From a checkpoint of a small image denoising model.
Model: 0.888M parameters, 32-pixel images, arch convnext, activation gelu, patch size [1, 1], depths [16], widths [80].
Rows from block 11 of a small image denoising model, named by matrix and row number. Rows with one number belong to one neuron. Each number is 500 + 25 x the weight over its row's rms, rounded and kept within 0 to 999. All counts start at 0. Numbers have three digits each.
Before each neuron's rows are labels from the 100 images, of 14848, where the neuron reaches its highest value: "place" is the part of the image that holds the peak. Only what is clearly more common there than usual is listed. The data: aerial photos of the United States (SatlasPretrain).
# fc1: MLP up (model.blocks.11.mlp.fc1.weight, 320x80), inputs 0-79
# fc2: MLP down (model.blocks.11.mlp.fc2.weight, 80x320, transposed), outputs 0-79

place: bottom left
fc1.245:504491487491492499488509475508512486445487483531545496511464469470506524517519493501481487506483465547475528508477505504539533491467545512509533519488465471502509518510471478480518490496508555516497511469459562514526558474483462490499542491
fc2.245:505503519538497507549477554512504476496521477491493509466489480456500518529510448512524502484518490508499478492507515542511501562488485493492508481535540508510498527497532524476492504487486558485519512479538464524466455443494518507509457526

place: bottom right; bottom left
fc1.72:530491446502521528473554508467451529506512491479531471499487482518497478524515474502488520505502472453499505507484511479501519475530493507494484492469507498488509495502504539493516493465530554464470497489484490421500528464465470447509504473
fc2.72:481511526500498500499515493486491468485491476482467468486503493527627519496497482483490504495499501523503501467513487505506512492505497494520479519511494481512489494520524493506525504478538474513508492505486479514535515497531517508388514477

place: top left
fc1.162:514477505485503490527481498518468522515497510516483516508516524482512477498440486524508491476493545526492480503489507535580479491541454470469500484521506473507486490504481532509503504518508470525494476526553506509557506536550528478499524547
fc2.162:517495483466500495510464531521531535558513511493519524512457477497464479516484491545498480476529526488473505544472508506449496524506490511487495486448525508505483494451518501511482465475480533505479524506508543478485450551511477521503470525

place: bottom left
fc1.171:513487521527517528525491470457504521460504476484484473464496474530505526537537473502509513508523463504511519513535455511560528469496485529522494510476470471508450520523526523507459503525504512488465493488486538523506511502469490520498440470
fc2.171:500496513546503516499502480477488460444504486496522524454487494461500509499505456455504523498497489501530472460519544464494506481535545510502510531533557517452479537523506523491549507473514515503539492485478514498486486478450515502508497514

place: middle left
fc1.311:509518472474541520514520491508479506510469517507468457497494474519503485526453524511481503508506512491475513463499553467548484476537490488459528521519453508475493488504495510495567474535533526450486470497511514496542515463522473481494506523
fc2.311:507507525477532524522487540517498481560488478486518515493532502480502514499496448503496530457531489481477487493458488506486537497481513532489473499481538503469480531518544513507492479478510495554536510447520468460477457481485467509468493533

place: bottom left
fc1.235:464504514521509477489492502523471498487521493519485495488485497556471501578503502529505558527474513507509529511485527458480558446507472496504501489510472491485480509501519538511508491479507548491504484505535498459490514524496490446543464492
fc2.235:500500509504503493515498509503489505508496490510492506495504500483631513502489478503509522501497506498499496479509498496491499494527492500492512493502499500485492488506499497498489514509510500494499499492493502513510503509496505503336506495

place: bottom left
fc1.44:538517516499501463515481499477457533527527492511496488564514523470513490498506470461516503487475494490516516536509480490540521491526548556500481467515514467525488497494526499519517520491463518519499460499505532529513494510547526505499538571
fc2.44:502504482509493502542499546505535504527500487512510518496444490459458493491502494485528495500525490485472514524487509538481491551479442466466510469467508519511500527465491486523502470482443518544503515511535515471481464495508472470482488555

place: bottom left
fc1.144:502488481505526536521540483483506502484500503476481466474509509530507521523511467506465517524505466493522519484522460482556479462515503538455496554461454499506452480509517522496480479530510515482447482495477531511516514500463495524501450477
fc2.144:522510530517540528501477515498512472473439474505510520461519478464482521497479466448503541469479482511518486470522518490472511483523512512488504525508572523475479520514528504475528530463502520527538505463485493492493501503450519492487534526

place: bottom left
fc1.268:471528496499514473493516527516475486495516506518497511492492525489487463521528507483493546533479480507527531468467520464507514408523489534516502497535450482494510512513529550481519506499499527446480505479495540473521527515496502453525480516
fc2.268:485483506499508506512499517507481497511490476502481530480494469475633510491494465501524537504497492484484481490526500499490515510518489502490514493488505499492509488512494502481496506499491509515497520478494479502502495498484517525377535514

place: bottom left
fc1.129:518488479489526513490517483473494495477499488504508476461496475512503518554544500491490528523525470498513496496519460504586490471501494545517526513468455477507480530530525520481488494481516533467463488474505531503540513466454503532498463479
fc2.129:498458529540514522522477517489511483493494472504503522467496510458478528493456461483506515468496477482486480492498546468502538518507527522495537529531564507460497524480515527470554487477508534526512497478503496495462466464453502482520507504

place: bottom right
fc1.26:502486498477516527503508460543496537485465506525513521486474482478503492498480531547461458494512499541466462483480513507550527518502493474447558513504478494497508492506484490484528476510519498520479503454479534512551533482512513478497549471
fc2.26:522497504469489480497483505513501474542517482463527531485493530488473471562502465519476479445532513462493464502496498485505519551474528517485494496512510501507504521494553512488485484479499541489511498465519490474461472469526498554543455498

place: top right
fc1.133:482491478484533481489488480562473492455514468493472476496479488538487490535481519567488532513461499519505520478450511470501526480496484490492479528497483505491473486496494539529518462478529547473487479477524494465490524519496450470526488490
fc2.133:518493515486506492496506513519487481491496479509490499483486490501616500514490470515525538480496509488508494489510478506483494508510502505484499501509497488482501514513492502491468516525533514496505508485509493510511488501521508495353495500

place: bottom left
fc1.56:461513512508505461492499505550472487493504503534487503513500514502493462500483494510490492509449490500523549464463498426508558450505512472531492475508480492463465506512499524507488506483533518490477495527536511442502510513489465448518504511
fc2.56:508501505481507489501515522513490483519498484522481520480470480499630485516496474514521530500479500459508486495509490511468494493485479509485506498512510494483502511493466505486487512525512516491505514511506470520513489481518507515384493517

place: bottom left
fc1.226:473517530519510489518517526498468497501530521525490495480518526503487491530506493514493543521467481503524516481472516468519539400534500513507486500506435488478501513509532542496485524505503525470462493510523540458512512511492503462531469518
fc2.226:501501500499506499497498511493491490502486494507491532486506476467629509498495471492510534506485503492493481500538487490486500488526494502489507503487529513491500490508489496486506513503499500510501511486489488517506509501485524512361518511

place: bottom centre
fc1.214:533511492483494477479497508513507490519522532517518502530489485548566518488504482470509495514510535489492576485516486495500502477474515500512507468512554477502533494519450547524472514505482549506542513542489489483509487486513473485442519515
fc2.214:490499494496492505499496502506499510503495504498485491508497499523353495493494522504503489494501489497500505508496497508497508507477490493502506496501489505514506511493490495507497485497490496501499500510502499495502505491520494507652490497

place: bottom left
fc1.37:464529493492533455464532508528468484464509497517509506505507523519493469522500517518508521533452495495539559441471487461502521438506487528521505503504472482476475500512537520505497516481530531450486497486499526451498513516496490479526486500
fc2.37:489481511487512507507502514501477485496494473526473524476486456488611496488504468503534555500484486468508473481525489497488505501496491496482512495506503523478514499500488512476489506511499523506500508485503480516515493497505516504378533504

place: bottom left
fc1.121:498487478509527532487527483478498501519494474488530474469487502534508514518530480508462482523508480455531531523524493466524511497505531566504494497478460501513443491469499508481473525464500545478443506475468540500490537454466492508500500492
fc2.121:495517518517508496524536508478505438483475467518465504468517488488499528480501474446507492470455506526511482467544537526497516495510475490521481496519546520518473530524528514515536524476517501550538479495504473529514504456488534505478489546

place: bottom left
fc1.186:513495518506517491510469508501459501524485472489477497509498513447507489448442494527498469482483537490463468505463495482462507537508520487500481484506536533482485512522475511507495504494521465508488515540515446445502518463530507475496572496
fc2.186:501532495445524492499525491510515465516520494482524480504469506577513498515509545523482455521480535511505515492502464525496449484472496505506462501468476471534515499486463480524482494496549472492483490520540530507535496503554490524507481480

place: bottom left
fc1.184:524505489514519516505486471472494522478508478489507484458511490522505510529567462510489489492511465506529507524540461499525524479490492564514493513466478451525438518522521511494474508511498522496458510483475553500526526497495510522498447468
fc2.184:489488521528494516522504488474515477449502492492508511458479494464504511488480465472486499495485480506501451466517563477502489516511508497504513527546552557474483529521514518464563505466502517507552478496497519488466508473466511503504516536

place: bottom left
fc1.41:470503503492495463507492501528488488490513521513476506513501483512482471539494511509501524530486498516524528473436525450492574438501493511515507479522466482491502499516514540500538509489469541480499490513519507467530518538487470433536503499
fc2.41:506492503505511497503503512506491496516492494509504520487498491473642494508506471510522526500500488486489491499515500502485497502510490508487505496498493482493498493494495502489486511518504513494504519498488489515492498497489500507356500510

place: bottom left
fc1.293:501509480489494532493532517502507508511509517497559500522435514522506515477504528501469500525516527447507479503493529477413486510482490506454494486471524543470546446482516508487520490494460496494508484487482454518497497478501524481498527486
fc2.293:490517475485497496484546460494487467504480518504481496498540523497480506514557552480483473521503503531518527501508496489558494492502518502528466491479449459553526474529531476506494516495510478484459476472519446494515541496514534514511523469

place: middle left
fc1.221:518519493524496455507494536523478474515513490501498494498526516551556489461468488461498490498483513489495558508491471481526492455502521488497470467500525516470493518532496545517471517523519487473485497570545497477494488500494487510464491558
fc2.221:496517488493502506492505510502504504506494514503498497508490499514356495498502519495507504500494492494492501503504494497478500485486482498491506498492500505504509510492473498512498496500495489514512500517504500491498512507498493496653500508