Rows from block 11 of a small image denoising model, named by matrix and row number. Rows with one number belong to one neuron. Each number is 128 + 32 x the weight over its row's rms, rounded and kept within 0 to 255. All counts start at 0. Numbers have three digits each.
After each neuron's rows are labels from the 100 images, of 14848, where the neuron reaches its highest value: "peak on" is the class under the peak. Only what is clearly more common there than usual is listed. The data: aerial photos of the United States (SatlasPretrain).
# fc1: MLP up (model.blocks.11.mlp.fc1.weight, 320x80), inputs 0-79
# fc2: MLP down (model.blocks.11.mlp.fc2.weight, 80x320, transposed), outputs 0-79

fc1.161:154124146157148153183067072027121150130157092082110107077091141143135134165173084122107168142148056124141154138125068158140138111136126178152113177101074094129078138137144145110086145179112124087094123129128160171144147119127116157129092084
fc2.161:112144135174124176096165092097159123038106130121167136091161092067145143081139110117100141141149127173179085082192146110142135102174155120152143188136186166087077117145132112109181158086131110122158138115115174115116144144079186134148105116
peak on: building

fc1.52:135132162148102170175087113092190149148115131075132116075137170111136097125158098127106066135159147093154120098159105119074021130142126137092136134133131170131084073080130148113091179116096062163120127178124099186144131148130162168133136127
fc2.52:159126081099089144098156107116155117098081149136196105142210140130112152088147185111094081116056121178122088172143155117153149103157124154168113097069137103128153126091141103152104185130092139148126071144139145105154136175079190132167152138
peak on: road

fc1.0:178136129120068121121142132095148166116149170111217152151109148125138130129193105091157128145125135120176097108133094131048106154080096185127115114118165145178174072065180061121117140104070108138153135126090090124130094163152115118132100117
fc2.0:096139123187085138159151137107102100107110123128085105157127149134128151128135194128108117144138140175129127165170093115186115163134164107156105105097080093149232077178130132102130126097035124144075093105149123121137118163153108163146195093
peak on: road

fc1.101:167161121141141085124114137151107122146182142127144111098156198181167136100152052135101117129103134113157132139133093093180069130170160140119140127114207135149081141201143111169120100134110121111147124173172112118195107160168154165103106202
fc2.101:133124107123133134136106134133148158130125149141114128149089119133000123119104150134120110122122122123101133149116133129092116154103102112111140133128143150133142147109111126131135120114109114131138120144133152106121128148152115104255140137
peak on: road

fc1.110:163098172141120102165052105084091147127151098113089129102123204078140147108124143099183161133103132138101118150074088207125111158143103101153080107123180114170098142162125101154072122161127071119145102152165074149154116174175116150131123104
fc2.110:136127092142151126112143110121141202087181139121175118171089122171144122121109143174111137184171151135147143145146097123141081116143162106101138127041128100093116082111089122142124100137120120085072132133127245104120110188137115098165081086
peak on: road

fc1.51:164110136141136138180166143073087119155137130108080124091185184140132160127116113102154159118105139081158106147169082108213148120150085131131091110074117155130067160133143178117065159134170104138065143171139168106109118137120207158127130139
fc2.51:100146086121171115115122132099155115106126121101152161077139106153148092135133158096121131161073144123149128106161144121078073064189136182150101154090201172136071113130103110119203118090201122158128106158104173168160133152098173097151149160
peak on: building

fc1.279:138132079124148096085151138112140103044142153101104145121168129171129166159194159098159184139113106154148116144143133134099066163114084187125148148086132147160124131174148104149131092108113144116118124083103092101157101146119116192125040053
fc2.279:092063154135167141149097093119115137100145111133135100128129178177073164094106146081119197150149145115130114106101117111180109143160185123134112164166126094090149107173122147128144130140139132139106088033102141103135109152070064088149209110
peak on: road