A small image denoising model, trained from scratch: 32-pixel images.
Rows from block 6, named by matrix and row number. Each number is 128 + 24 x the weight over its row's rms, rounded and kept within 0 to 255. All counts start at 0. Numbers have three digits each. After the name is the row's rms in percent of the matrix's.
# f: depthwise 7x7 conv (model.blocks.6.mixer.f.weight, 80x1x7x7), a 7x7 kernel
f.0 088:122123120117107125124129127129137114117126122124153157061088104111147121113061109103131147153220158111120128131125122110126128114115113106114120123
f.1 082:139138145155149117135124130128126134120126133152158159193163143155169174154198180164137147153140153148145126119131129140127137125124140144148132147
f.2 117:166151141154139147164144123119128115124147144111091075097120146140101076089085108138144120105088100119141147124115121120122146160150148152144151167
f.3 086:155137121102144130140141130123117150123129172142123097156145168179152140111154160203147133135128131123178125135151135125125170125142160126116119172
f.4 067:110113110140117124102120114085105104125116104105091155106099102107097066074096109116105095077119112110101111120140130127122125109122114110119105105
f.5 079:148158138121153159131135168179143178157141146165127154187137153153113100125163120157151120110143131133135149154131131145143147149151128158153156148
f.6 099:116124133147147140143121121117135136138138121107085092107132137111099068046082123137124120114103096124136128142151148136133131149156165169157142139
f.7 144:079109109115112111086100128133157135131114101129139170138131107093125145170142122085102124137172152128105102124129154148128110079110111113117109078
f.8 173:174152150143148151176153128118108120124149148119106088112123150137111098074090108139148122113092106123146151128120112120129152173151150140147150174
f.9 125:132138133122126139136133137134127128137137146149164165151126129146135149137191140140125101056083139130134117102075078131129133104106093084132132129
f.10 118:136126135131133128138123128134189131133133132125084066048140125149120201164124144129140116157174136141140136128121125129130130128121147141132127138
f.11 111:143132141132131134149125128130118131124125125135113056114122121135128087016091135121123111114070098120121122131127116120123132129134138127133137143
f.12 072:173157160206143139136142120133171116118126141115163185143132138150136150157115133139145118117112147161165143126134136147139142132140164150140145162
f.13 143:171148143145146150169151135126125124138153154122099091100122148152110084086090111151147121110094105123153150135125115123135147169150145146149154178
f.14 085:110136139128135129099112147162152148146116113145146140127118100105114065051058105090110119107098126135113117133125134144134123106119108112121125108
f.15 087:145144142144149149167137125114126120135155139117144189149122162142116137128156132158129120078043110126144122128103073110129143139133129108125136153
f.16 102:150140140189145153165138131123133127139144139115095091102114152147131101086094124164146134107097110132144152146150155142140143165151149176148149158
f.17 058:091100106108098104108102102099088096107107103112087092103107115133129171111169125127118114120111112117108112122109098105118105112110104102092102100
f.18 117:095111103100106111085115130130134138135104111130152163148135099109133169170178139095111132145156167146103105122129142142131103083103107109116108086
f.19 114:095111120108114112095112122134128127118109110124155166159126116122136180206180146125108117142172160137123110125130143144125109092108116117125114094
f.20 099:160143137146150141162133126132119132130141152142156116110125139183162189093065090115165149154110114121136156121128111132126132174129143123137139154
f.21 107:110114110094104119122113121117101128142136119129116083098133133170170183157108127133156168189161127120123146152150155115115116159141146169121115120
f.22 029:150146147172126098105149147148176130115123148147163171122129140144147140140125139147144153148171164174165108115141171160139138096106109153143130137
f.23 127:154142138127134141161142134137117138141151150139122076118138151148130081036080123142150141128082112138153150141138125125135140161141135127138145155
f.24 056:156139144121112113123140135135110080083114150133118101076092105151160160152137133116150156148177144129133159143144152137116138161149160161154145158
f.25 151:083107108109106106088110132136138133131108109137141157155133111108140163194174144111109135153173150135104108127129135128128111086111109113103107089
f.26 043:088103100110107115097082094093102108106095081095102129100096095092094119116130115115091111112150144132120104125129150144133119100114121148150142123
f.27 104:134122123124139136148141135132138156134143137138153183174144146131150168186173144141152163186185156134140141145150138135127131153142133130133132144
f.28 099:141131136123153134152134139140127177153145118123180196171159128136133127132126165142127115163193175140132144136160097128128138139129134110124123147
f.29 134:124135121125124133124125130128129128141129133128099086128129130112088137093089120122131141255167119139124137145154097129128128135133129112131128127
f.30 109:130128129125134134137132123126117145142142122124143138161146132133124197189167140128146138220193138138120141123157129124126134146132144121127130132
f.31 118:113118121114122134129123121115105150156147121125135182249150123109128111128156093086116137126127148122130119147134127137133127102129116105128128115
f.32 100:078111108095109104085105125116133113119114093112110100138110109095107112140146105090102111139113098107110108119110113118127103083099098092113105084
f.33 135:124129135106145126131119136137056139139122124122159149181132125139091088121084096130137115155190157113126131127087075118123120120113119140117126124
f.34 087:118118114121145130146121118099082125126133135133101062134146149169173171117142160172151161173098095129137137142143098110129132123127133091118135119
f.35 109:136142133067120136134134127110078103128130138119104079078134150130136158176165153152133132145138148139135140146148104128136133126145157079161158148
f.36 097:086100128086104099081103114142129114113102107128160116128123101088129123164130136087103114129131148125116102108126152108117110080096103103104109089
f.37 097:101113106089093118082122128135103098110098126152156125108114101144170182139131132088113124144142139120107105116115122126129117091110092085100111091
f.38 100:097100096087112119096110116109094119127097100111112074140166101115136159149122156108123142178168102137113120126142140119119107103103132111118107087
f.39 086:170155159159166156174170144140137141143163179144132120119129161171132116133112118139169138114085112128152156132122110125130147159141147137145144155
f.40 098:180154157166157161174154139122128131143150161143135137140137155154144156173145126137147137115111142143151152152145132139144149170148156145151157170
f.41 079:106108106080090096092112110110075089104112124126126076092106114121136132080103128132106130127105130133126109118108098128128113100108102093111113111
f.42 050:123122122108090093087135127119106081088102127131148116056086103126157193140125124129119142150163155147127127138140148156133123118137126134138119129
f.43 111:159135143148152153170151138150136142131148158130130144175147155173146154142142132161158144174155152136153153129148138153126152164140161152152126169
f.44 115:106123127111114112104113126133140115117109107129159185152100097110131156199177127106103105115167174127105107111111152140126112102111113134125117106
f.45 102:145129117128128126138135133110100113131138131125056053062127132133120074115068112130148147127110097134140141129122103119134137146134129129121129143
f.46 116:101133091149096133122120128101124099121109093087082114125149140110102115116068081053128106142154116134117120109133126130134112128124141100117122105
f.47 139:079102105106102104084106128137141136132108099123143162144130103103135154184144132104107134145160140131105107131137138128130107080104104099105108078
f.48 079:146121130109121120139159152132121132118142124132128135143123114134153179166134123077136151227194138129139148130130100116137139142129143112124121141
f.49 086:116114114109119116115106106113111122107111127111093073115115116110111109059116106116129108114086114115121110095096092115110109097100105083105107103
f.50 120:082100097110108100086095115124134124117112096131146163160133124095121136150161143125100133133139158138117093124125140129115108074101096101099098088
f.51 080:157148147155151146166135131123118129142143132113086083098130140134101081067097123157128110096102103120147131122118119114131151163145150156145146171
f.52 064:166154144165138144158151125126139116123141148136124085100109114170132090039109134146144110101094127140150148132127117134152152140131128155147142149
f.53 096:133125094078110131134124109075070101125129123102065057083122121139132128111095126117133126140147113125129140132133151134131134140144144154139142140
f.54 097:133125168135135143117129141166143134132109121153192188138141106090137162180164150100095145167163153139104116129143139142136117117132137138134125117
f.55 082:176150152169162156177150134135134135134150153128114119131136152167136136122113126149163146144100104132146156142153120126124136185161159154150144172
f.56 042:137154141112146150128151166155143172156136150157160192195131124125138122158130097125144164142104098110136154160145101135140139135138121103135133127
f.57 091:118123130170129146114134138149153107137125151141130128085119133155123146199124120136155136155204146149148131128133180131143138121131136184130138127
f.58 092:097118111118108122092106119107126122123107104108111087083137085094117138142098140076109122123133123112089117117121123091104103113115094098089109086
f.59 080:127135140137135137123132141149142151142119126143194142158144123114134216145116128118123129220173147135120131123143130137140135127132133121128132118
f.60 084:122113116076115132124125127144096136136139118135130175236123117112149122127164073098126147146106102106131135134137137111120129134136127118116132128
f.61 107:141150153139175115157136122127148159127141110104145187168117137141134146089117158161138106134067107119122144105135105138129137155142153108128156177
f.62 127:145138139130131138153127120116108108113128117115104068083113121112106076043071109116118122101086109122120127130121106115124128141139137128130136146
f.63 070:110111110096105115095113111110105112118110108111121113118108103108113121132113101097105102089067083108109121113097076089113106118118107105107109107
f.64 155:178157163151155153187143126127117130120151138123121096115126147132116106082103117136149127123103110127145154129129114123126146183154159148159153177
f.65 099:167137135169153148153155122127135116122121169130119100094111112186137106092067107104166128110088092108105146121121115105115111149129122128125120112
f.66 069:117124121089087093095134127117105096099106135124085076099114114101102083121123136104099108108097097126113096113098115105124113094103113118126137111
f.67 073:108109107097103116118114113091099112130123128129147104067121124158132196147103115125122130172191149131135122143131142114131126125133130184140143119
f.68 076:138126137138146120122125110116130146130122142137118090139162147160150126108128176165125108085032083133138114103099091106122124125112123131119127123
f.69 077:090104100104118120116114123127148147141141113119120181176143137104140162156188144135125155169182147128117124141135130105123105100123125115102109087
f.70 099:092100105102105104092100116141128122124111111128141143125124120136141162165159129134119146173192170133120108140159139132130108086098109103103105091
f.71 098:157152154144146144158155130142141129134152152131157143152143163149150148166156158180147127168172164144163140133153158143129154153146132146141142158
f.72 073:177162155154162163173153135140154159159160140123128131145134144141126121119145144140147127123104131139153164144134128131141160175157157148156164169
f.73 087:114123108089106117131115121092082102114120133129109116160147143135136151152194180172135135154146169164158137133148146147139145147136131130149145158
f.74 102:178138153171154141186163134136135131132158151131129123116127146157125137135126121147155132134137136129154156136139132126126153182157160160150159189
f.75 076:160153151160158146187143129131136137129153157134144147136134156152140134138136138171171149148138135132161157139152153139137156165157164163157147160
f.76 107:164141152158159151183145134129139129134158141129129125123128153154132107069077119150140127125109121134162139137143150143122155170156158157148138178
f.77 040:181163123118133144142175158122115144160148155145116110137143137129108078085096119105161141120104124141129173158125116136150153169152123116143153155
f.78 120:131127116160170148153128124109147186158134118110114159203165135113107100097103108107130131127102080097108130127138139111119129147138151150119122129
f.79 093:089115111097097097062105124125133118124098103131128122114118093086119124131120117095095120120126138132100097115112122124118104080098095096108110085