A small image denoising model, trained from scratch.
Training: cautious_adamw at rate 0.0022, 6500 steps, batches of 256.
Data: trained on aerial photos of the United States (SatlasPretrain), 16.4 epochs.
Rows from block 7 of a small image denoising model, named by matrix and row number. Rows with one number belong to one neuron. Each number is 200 + 20 x the weight over its row's rms, rounded and kept within 0 to 999. All counts start at 0.
After each neuron's rows are labels from the 100 images, of 14848, where the neuron reaches its highest value: "top examples" is what is common among them. Only what is clearly more common there than usual is listed. The data: aerial photos of the United States (SatlasPretrain).
# fc1: MLP up (model.blocks.7.mlp.fc1.weight, 320x80), inputs 0-79
# fc2: MLP down (model.blocks.7.mlp.fc2.weight, 80x320, transposed), outputs 0-79

fc1.35,190,230,199,194,192,220,208,205,201,186,205,191,207,161,191,186,200,186,171,219,173,182,190,216,195,215,192,192,194,169,220,208,204,219,201,177,188,219,184,230,204,195,183,202,184,185,201,186,164,215,160,191,211,201,183,192,202,187,227,194,233,183,260,194,245,124,187,207,198,208,194,190,212,187,188,203,185,180,201,167
fc2.35,236,195,180,182,185,201,230,182,194,198,223,167,215,199,191,212,205,201,202,220,232,203,221,191,224,191,164,194,171,177,167,183,210,176,187,191,223,190,185,193,200,211,221,201,201,234,174,184,210,169,205,209,208,203,196,213,217,237,169,203,221,184,185,183,142,202,222,189,216,199,176,226,217,214,221,205,209,147,224,204
top examples: building

fc1.156,194,223,164,216,198,208,186,214,205,188,243,196,204,188,215,230,170,196,193,181,198,177,216,176,231,216,221,212,232,207,179,216,199,242,232,198,171,207,217,193,198,203,186,185,163,193,167,196,211,224,208,232,178,173,215,204,206,173,187,193,185,170,178,211,197,185,208,227,195,199,226,213,244,156,210,192,179,203,185,181
fc2.156,175,206,195,186,225,208,201,200,228,184,203,211,204,175,238,205,174,195,190,194,215,182,136,197,211,190,198,222,211,220,208,238,195,202,198,190,144,197,191,210,189,222,177,223,202,193,187,212,188,217,201,211,199,197,195,210,179,226,228,204,170,215,185,216,227,209,192,187,245,223,169,186,198,194,194,211,204,258,208,227
top examples: building

fc1.307,170,239,153,188,189,224,198,202,215,198,225,207,187,147,168,160,176,200,188,210,207,192,192,201,187,229,164,218,202,170,216,199,213,230,215,199,183,202,208,205,222,183,179,206,165,201,200,188,207,203,168,207,193,202,172,212,224,199,205,166,218,158,214,206,176,161,187,221,196,202,219,193,201,177,188,198,181,198,216,180
fc2.307,207,180,192,215,237,207,250,185,205,184,188,181,207,233,165,227,211,199,192,195,197,192,167,197,208,194,204,185,220,189,188,197,240,205,197,195,209,192,242,191,194,195,207,247,202,213,180,199,190,202,164,196,209,202,199,212,170,224,208,195,192,224,180,195,142,193,203,163,227,209,205,205,211,155,238,211,205,189,180,214
top examples: building

fc1.235,161,221,183,176,183,229,199,224,185,178,221,181,193,195,224,212,195,205,226,180,190,232,177,196,189,214,218,240,241,161,218,189,211,195,222,246,194,182,183,184,214,186,156,195,190,199,180,181,190,221,212,192,186,184,180,203,208,193,199,220,187,223,228,220,178,199,169,215,193,216,203,199,207,171,215,217,178,213,168,224
fc2.235,190,208,180,163,184,200,239,226,188,185,210,184,191,216,190,197,200,207,211,155,211,200,182,213,176,229,207,162,227,177,173,203,225,178,190,227,183,209,205,219,169,175,223,197,197,191,211,208,205,207,236,229,184,211,220,229,186,203,188,221,187,191,192,179,226,217,164,181,199,234,154,192,226,200,189,207,191,207,231,213
top examples: building

fc1.203,217,213,204,202,210,189,198,186,174,186,207,233,183,224,223,196,234,177,226,176,209,218,229,202,187,203,227,169,193,152,214,198,199,207,168,209,210,193,228,220,216,175,212,234,195,195,212,154,178,185,194,207,196,146,210,183,175,212,192,174,193,196,207,220,186,174,197,193,230,231,214,212,181,194,206,196,193,195,157,176
fc2.203,217,193,215,229,192,201,204,225,196,222,184,180,197,233,169,221,179,207,203,149,214,205,195,211,195,205,206,242,161,172,232,209,160,164,222,208,185,203,204,188,182,187,194,187,209,213,202,225,194,212,209,220,151,193,207,206,210,220,185,199,217,238,214,180,202,181,214,218,232,234,200,203,184,215,196,182,164,186,211,187
top examples: building

fc1.19,205,209,224,226,204,186,165,197,238,193,227,199,159,204,177,192,216,236,188,210,200,257,204,178,220,221,211,222,167,214,224,201,225,195,224,226,194,186,167,191,173,225,225,202,215,187,195,200,195,212,192,205,234,188,192,206,199,210,191,240,211,189,196,189,173,200,200,223,203,182,186,207,183,217,161,170,174,226,196,184
fc2.19,221,228,233,193,207,194,191,173,181,198,204,212,138,218,168,211,191,196,180,189,202,244,196,226,191,206,196,215,214,215,174,202,232,215,212,172,183,204,232,197,266,199,203,216,198,179,175,212,202,193,180,213,221,170,194,229,185,194,197,201,176,190,220,226,203,206,208,189,203,241,209,202,207,195,225,196,232,198,200,210
top examples: crop field

fc1.76,192,217,190,196,201,200,170,197,227,190,180,209,234,198,197,211,217,181,167,170,228,191,222,170,212,172,153,170,205,230,192,223,210,205,229,191,176,187,211,219,227,214,218,221,182,197,219,205,199,213,232,210,227,239,200,187,243,205,163,207,212,165,170,214,187,184,203,203,216,193,210,188,202,165,214,193,188,191,210,172
fc2.76,208,214,156,204,193,143,245,208,214,188,181,188,207,181,199,194,177,211,226,172,184,183,187,193,209,196,193,188,206,229,196,187,185,216,224,247,188,161,162,225,137,193,184,190,194,232,211,180,200,205,218,217,188,205,188,208,204,179,184,215,190,192,184,200,195,206,174,166,218,201,218,184,212,191,191,221,200,208,195,189
top examples: building

fc1.127,188,196,179,198,196,197,187,231,252,171,202,218,204,220,215,228,230,215,204,181,206,209,202,204,237,208,234,219,176,198,198,179,176,267,219,199,197,174,192,203,203,207,196,213,191,181,186,178,216,226,206,175,179,164,188,181,185,188,194,208,206,230,185,212,183,217,186,164,193,192,230,165,208,240,204,205,192,194,205,193
fc2.127,222,212,238,214,192,204,201,182,135,217,226,183,196,236,182,213,237,191,182,222,227,186,214,207,204,199,206,174,175,211,221,175,200,207,221,175,177,212,207,171,237,186,195,215,227,176,194,191,188,202,192,217,167,181,199,234,217,191,222,192,233,245,218,192,227,212,197,180,183,211,195,186,208,204,196,202,184,204,212,213
top examples: crop field

fc1.162,218,225,205,207,165,211,177,176,198,205,199,252,235,164,211,212,221,190,189,213,229,171,218,167,212,192,202,176,217,188,236,215,234,217,197,152,189,198,199,207,228,216,206,219,202,189,154,183,168,200,180,202,181,220,208,201,202,208,224,219,215,199,174,192,178,205,156,175,201,210,190,219,190,194,216,204,197,182,199,195
fc2.162,234,193,186,222,197,218,178,196,209,183,235,212,202,211,194,224,207,199,174,189,216,162,208,218,207,192,209,221,169,166,207,176,152,254,189,178,180,186,221,191,203,214,200,223,186,196,258,191,205,203,231,211,168,200,201,209,199,198,190,217,224,231,203,172,222,207,201,239,209,199,208,191,193,193,166,216,206,184,191,206
top examples: building

fc1.212,208,209,145,228,199,217,221,183,190,195,194,197,188,196,202,198,180,225,203,193,209,193,207,185,195,221,204,196,220,184,209,245,175,270,217,182,194,190,210,208,217,199,196,185,167,225,203,202,194,194,196,202,186,207,223,218,218,203,208,155,198,182,157,203,140,233,192,194,201,189,192,196,195,207,196,192,195,241,198,176
fc2.212,187,176,178,217,205,197,189,218,174,202,181,201,217,224,188,238,210,211,185,201,199,178,208,196,194,228,203,211,234,203,221,200,203,246,198,197,175,226,266,215,193,206,204,204,192,205,198,222,149,181,176,178,200,181,237,199,200,230,218,194,184,239,207,209,211,201,189,191,212,187,179,174,196,155,189,218,203,199,183,232
top examples: crop field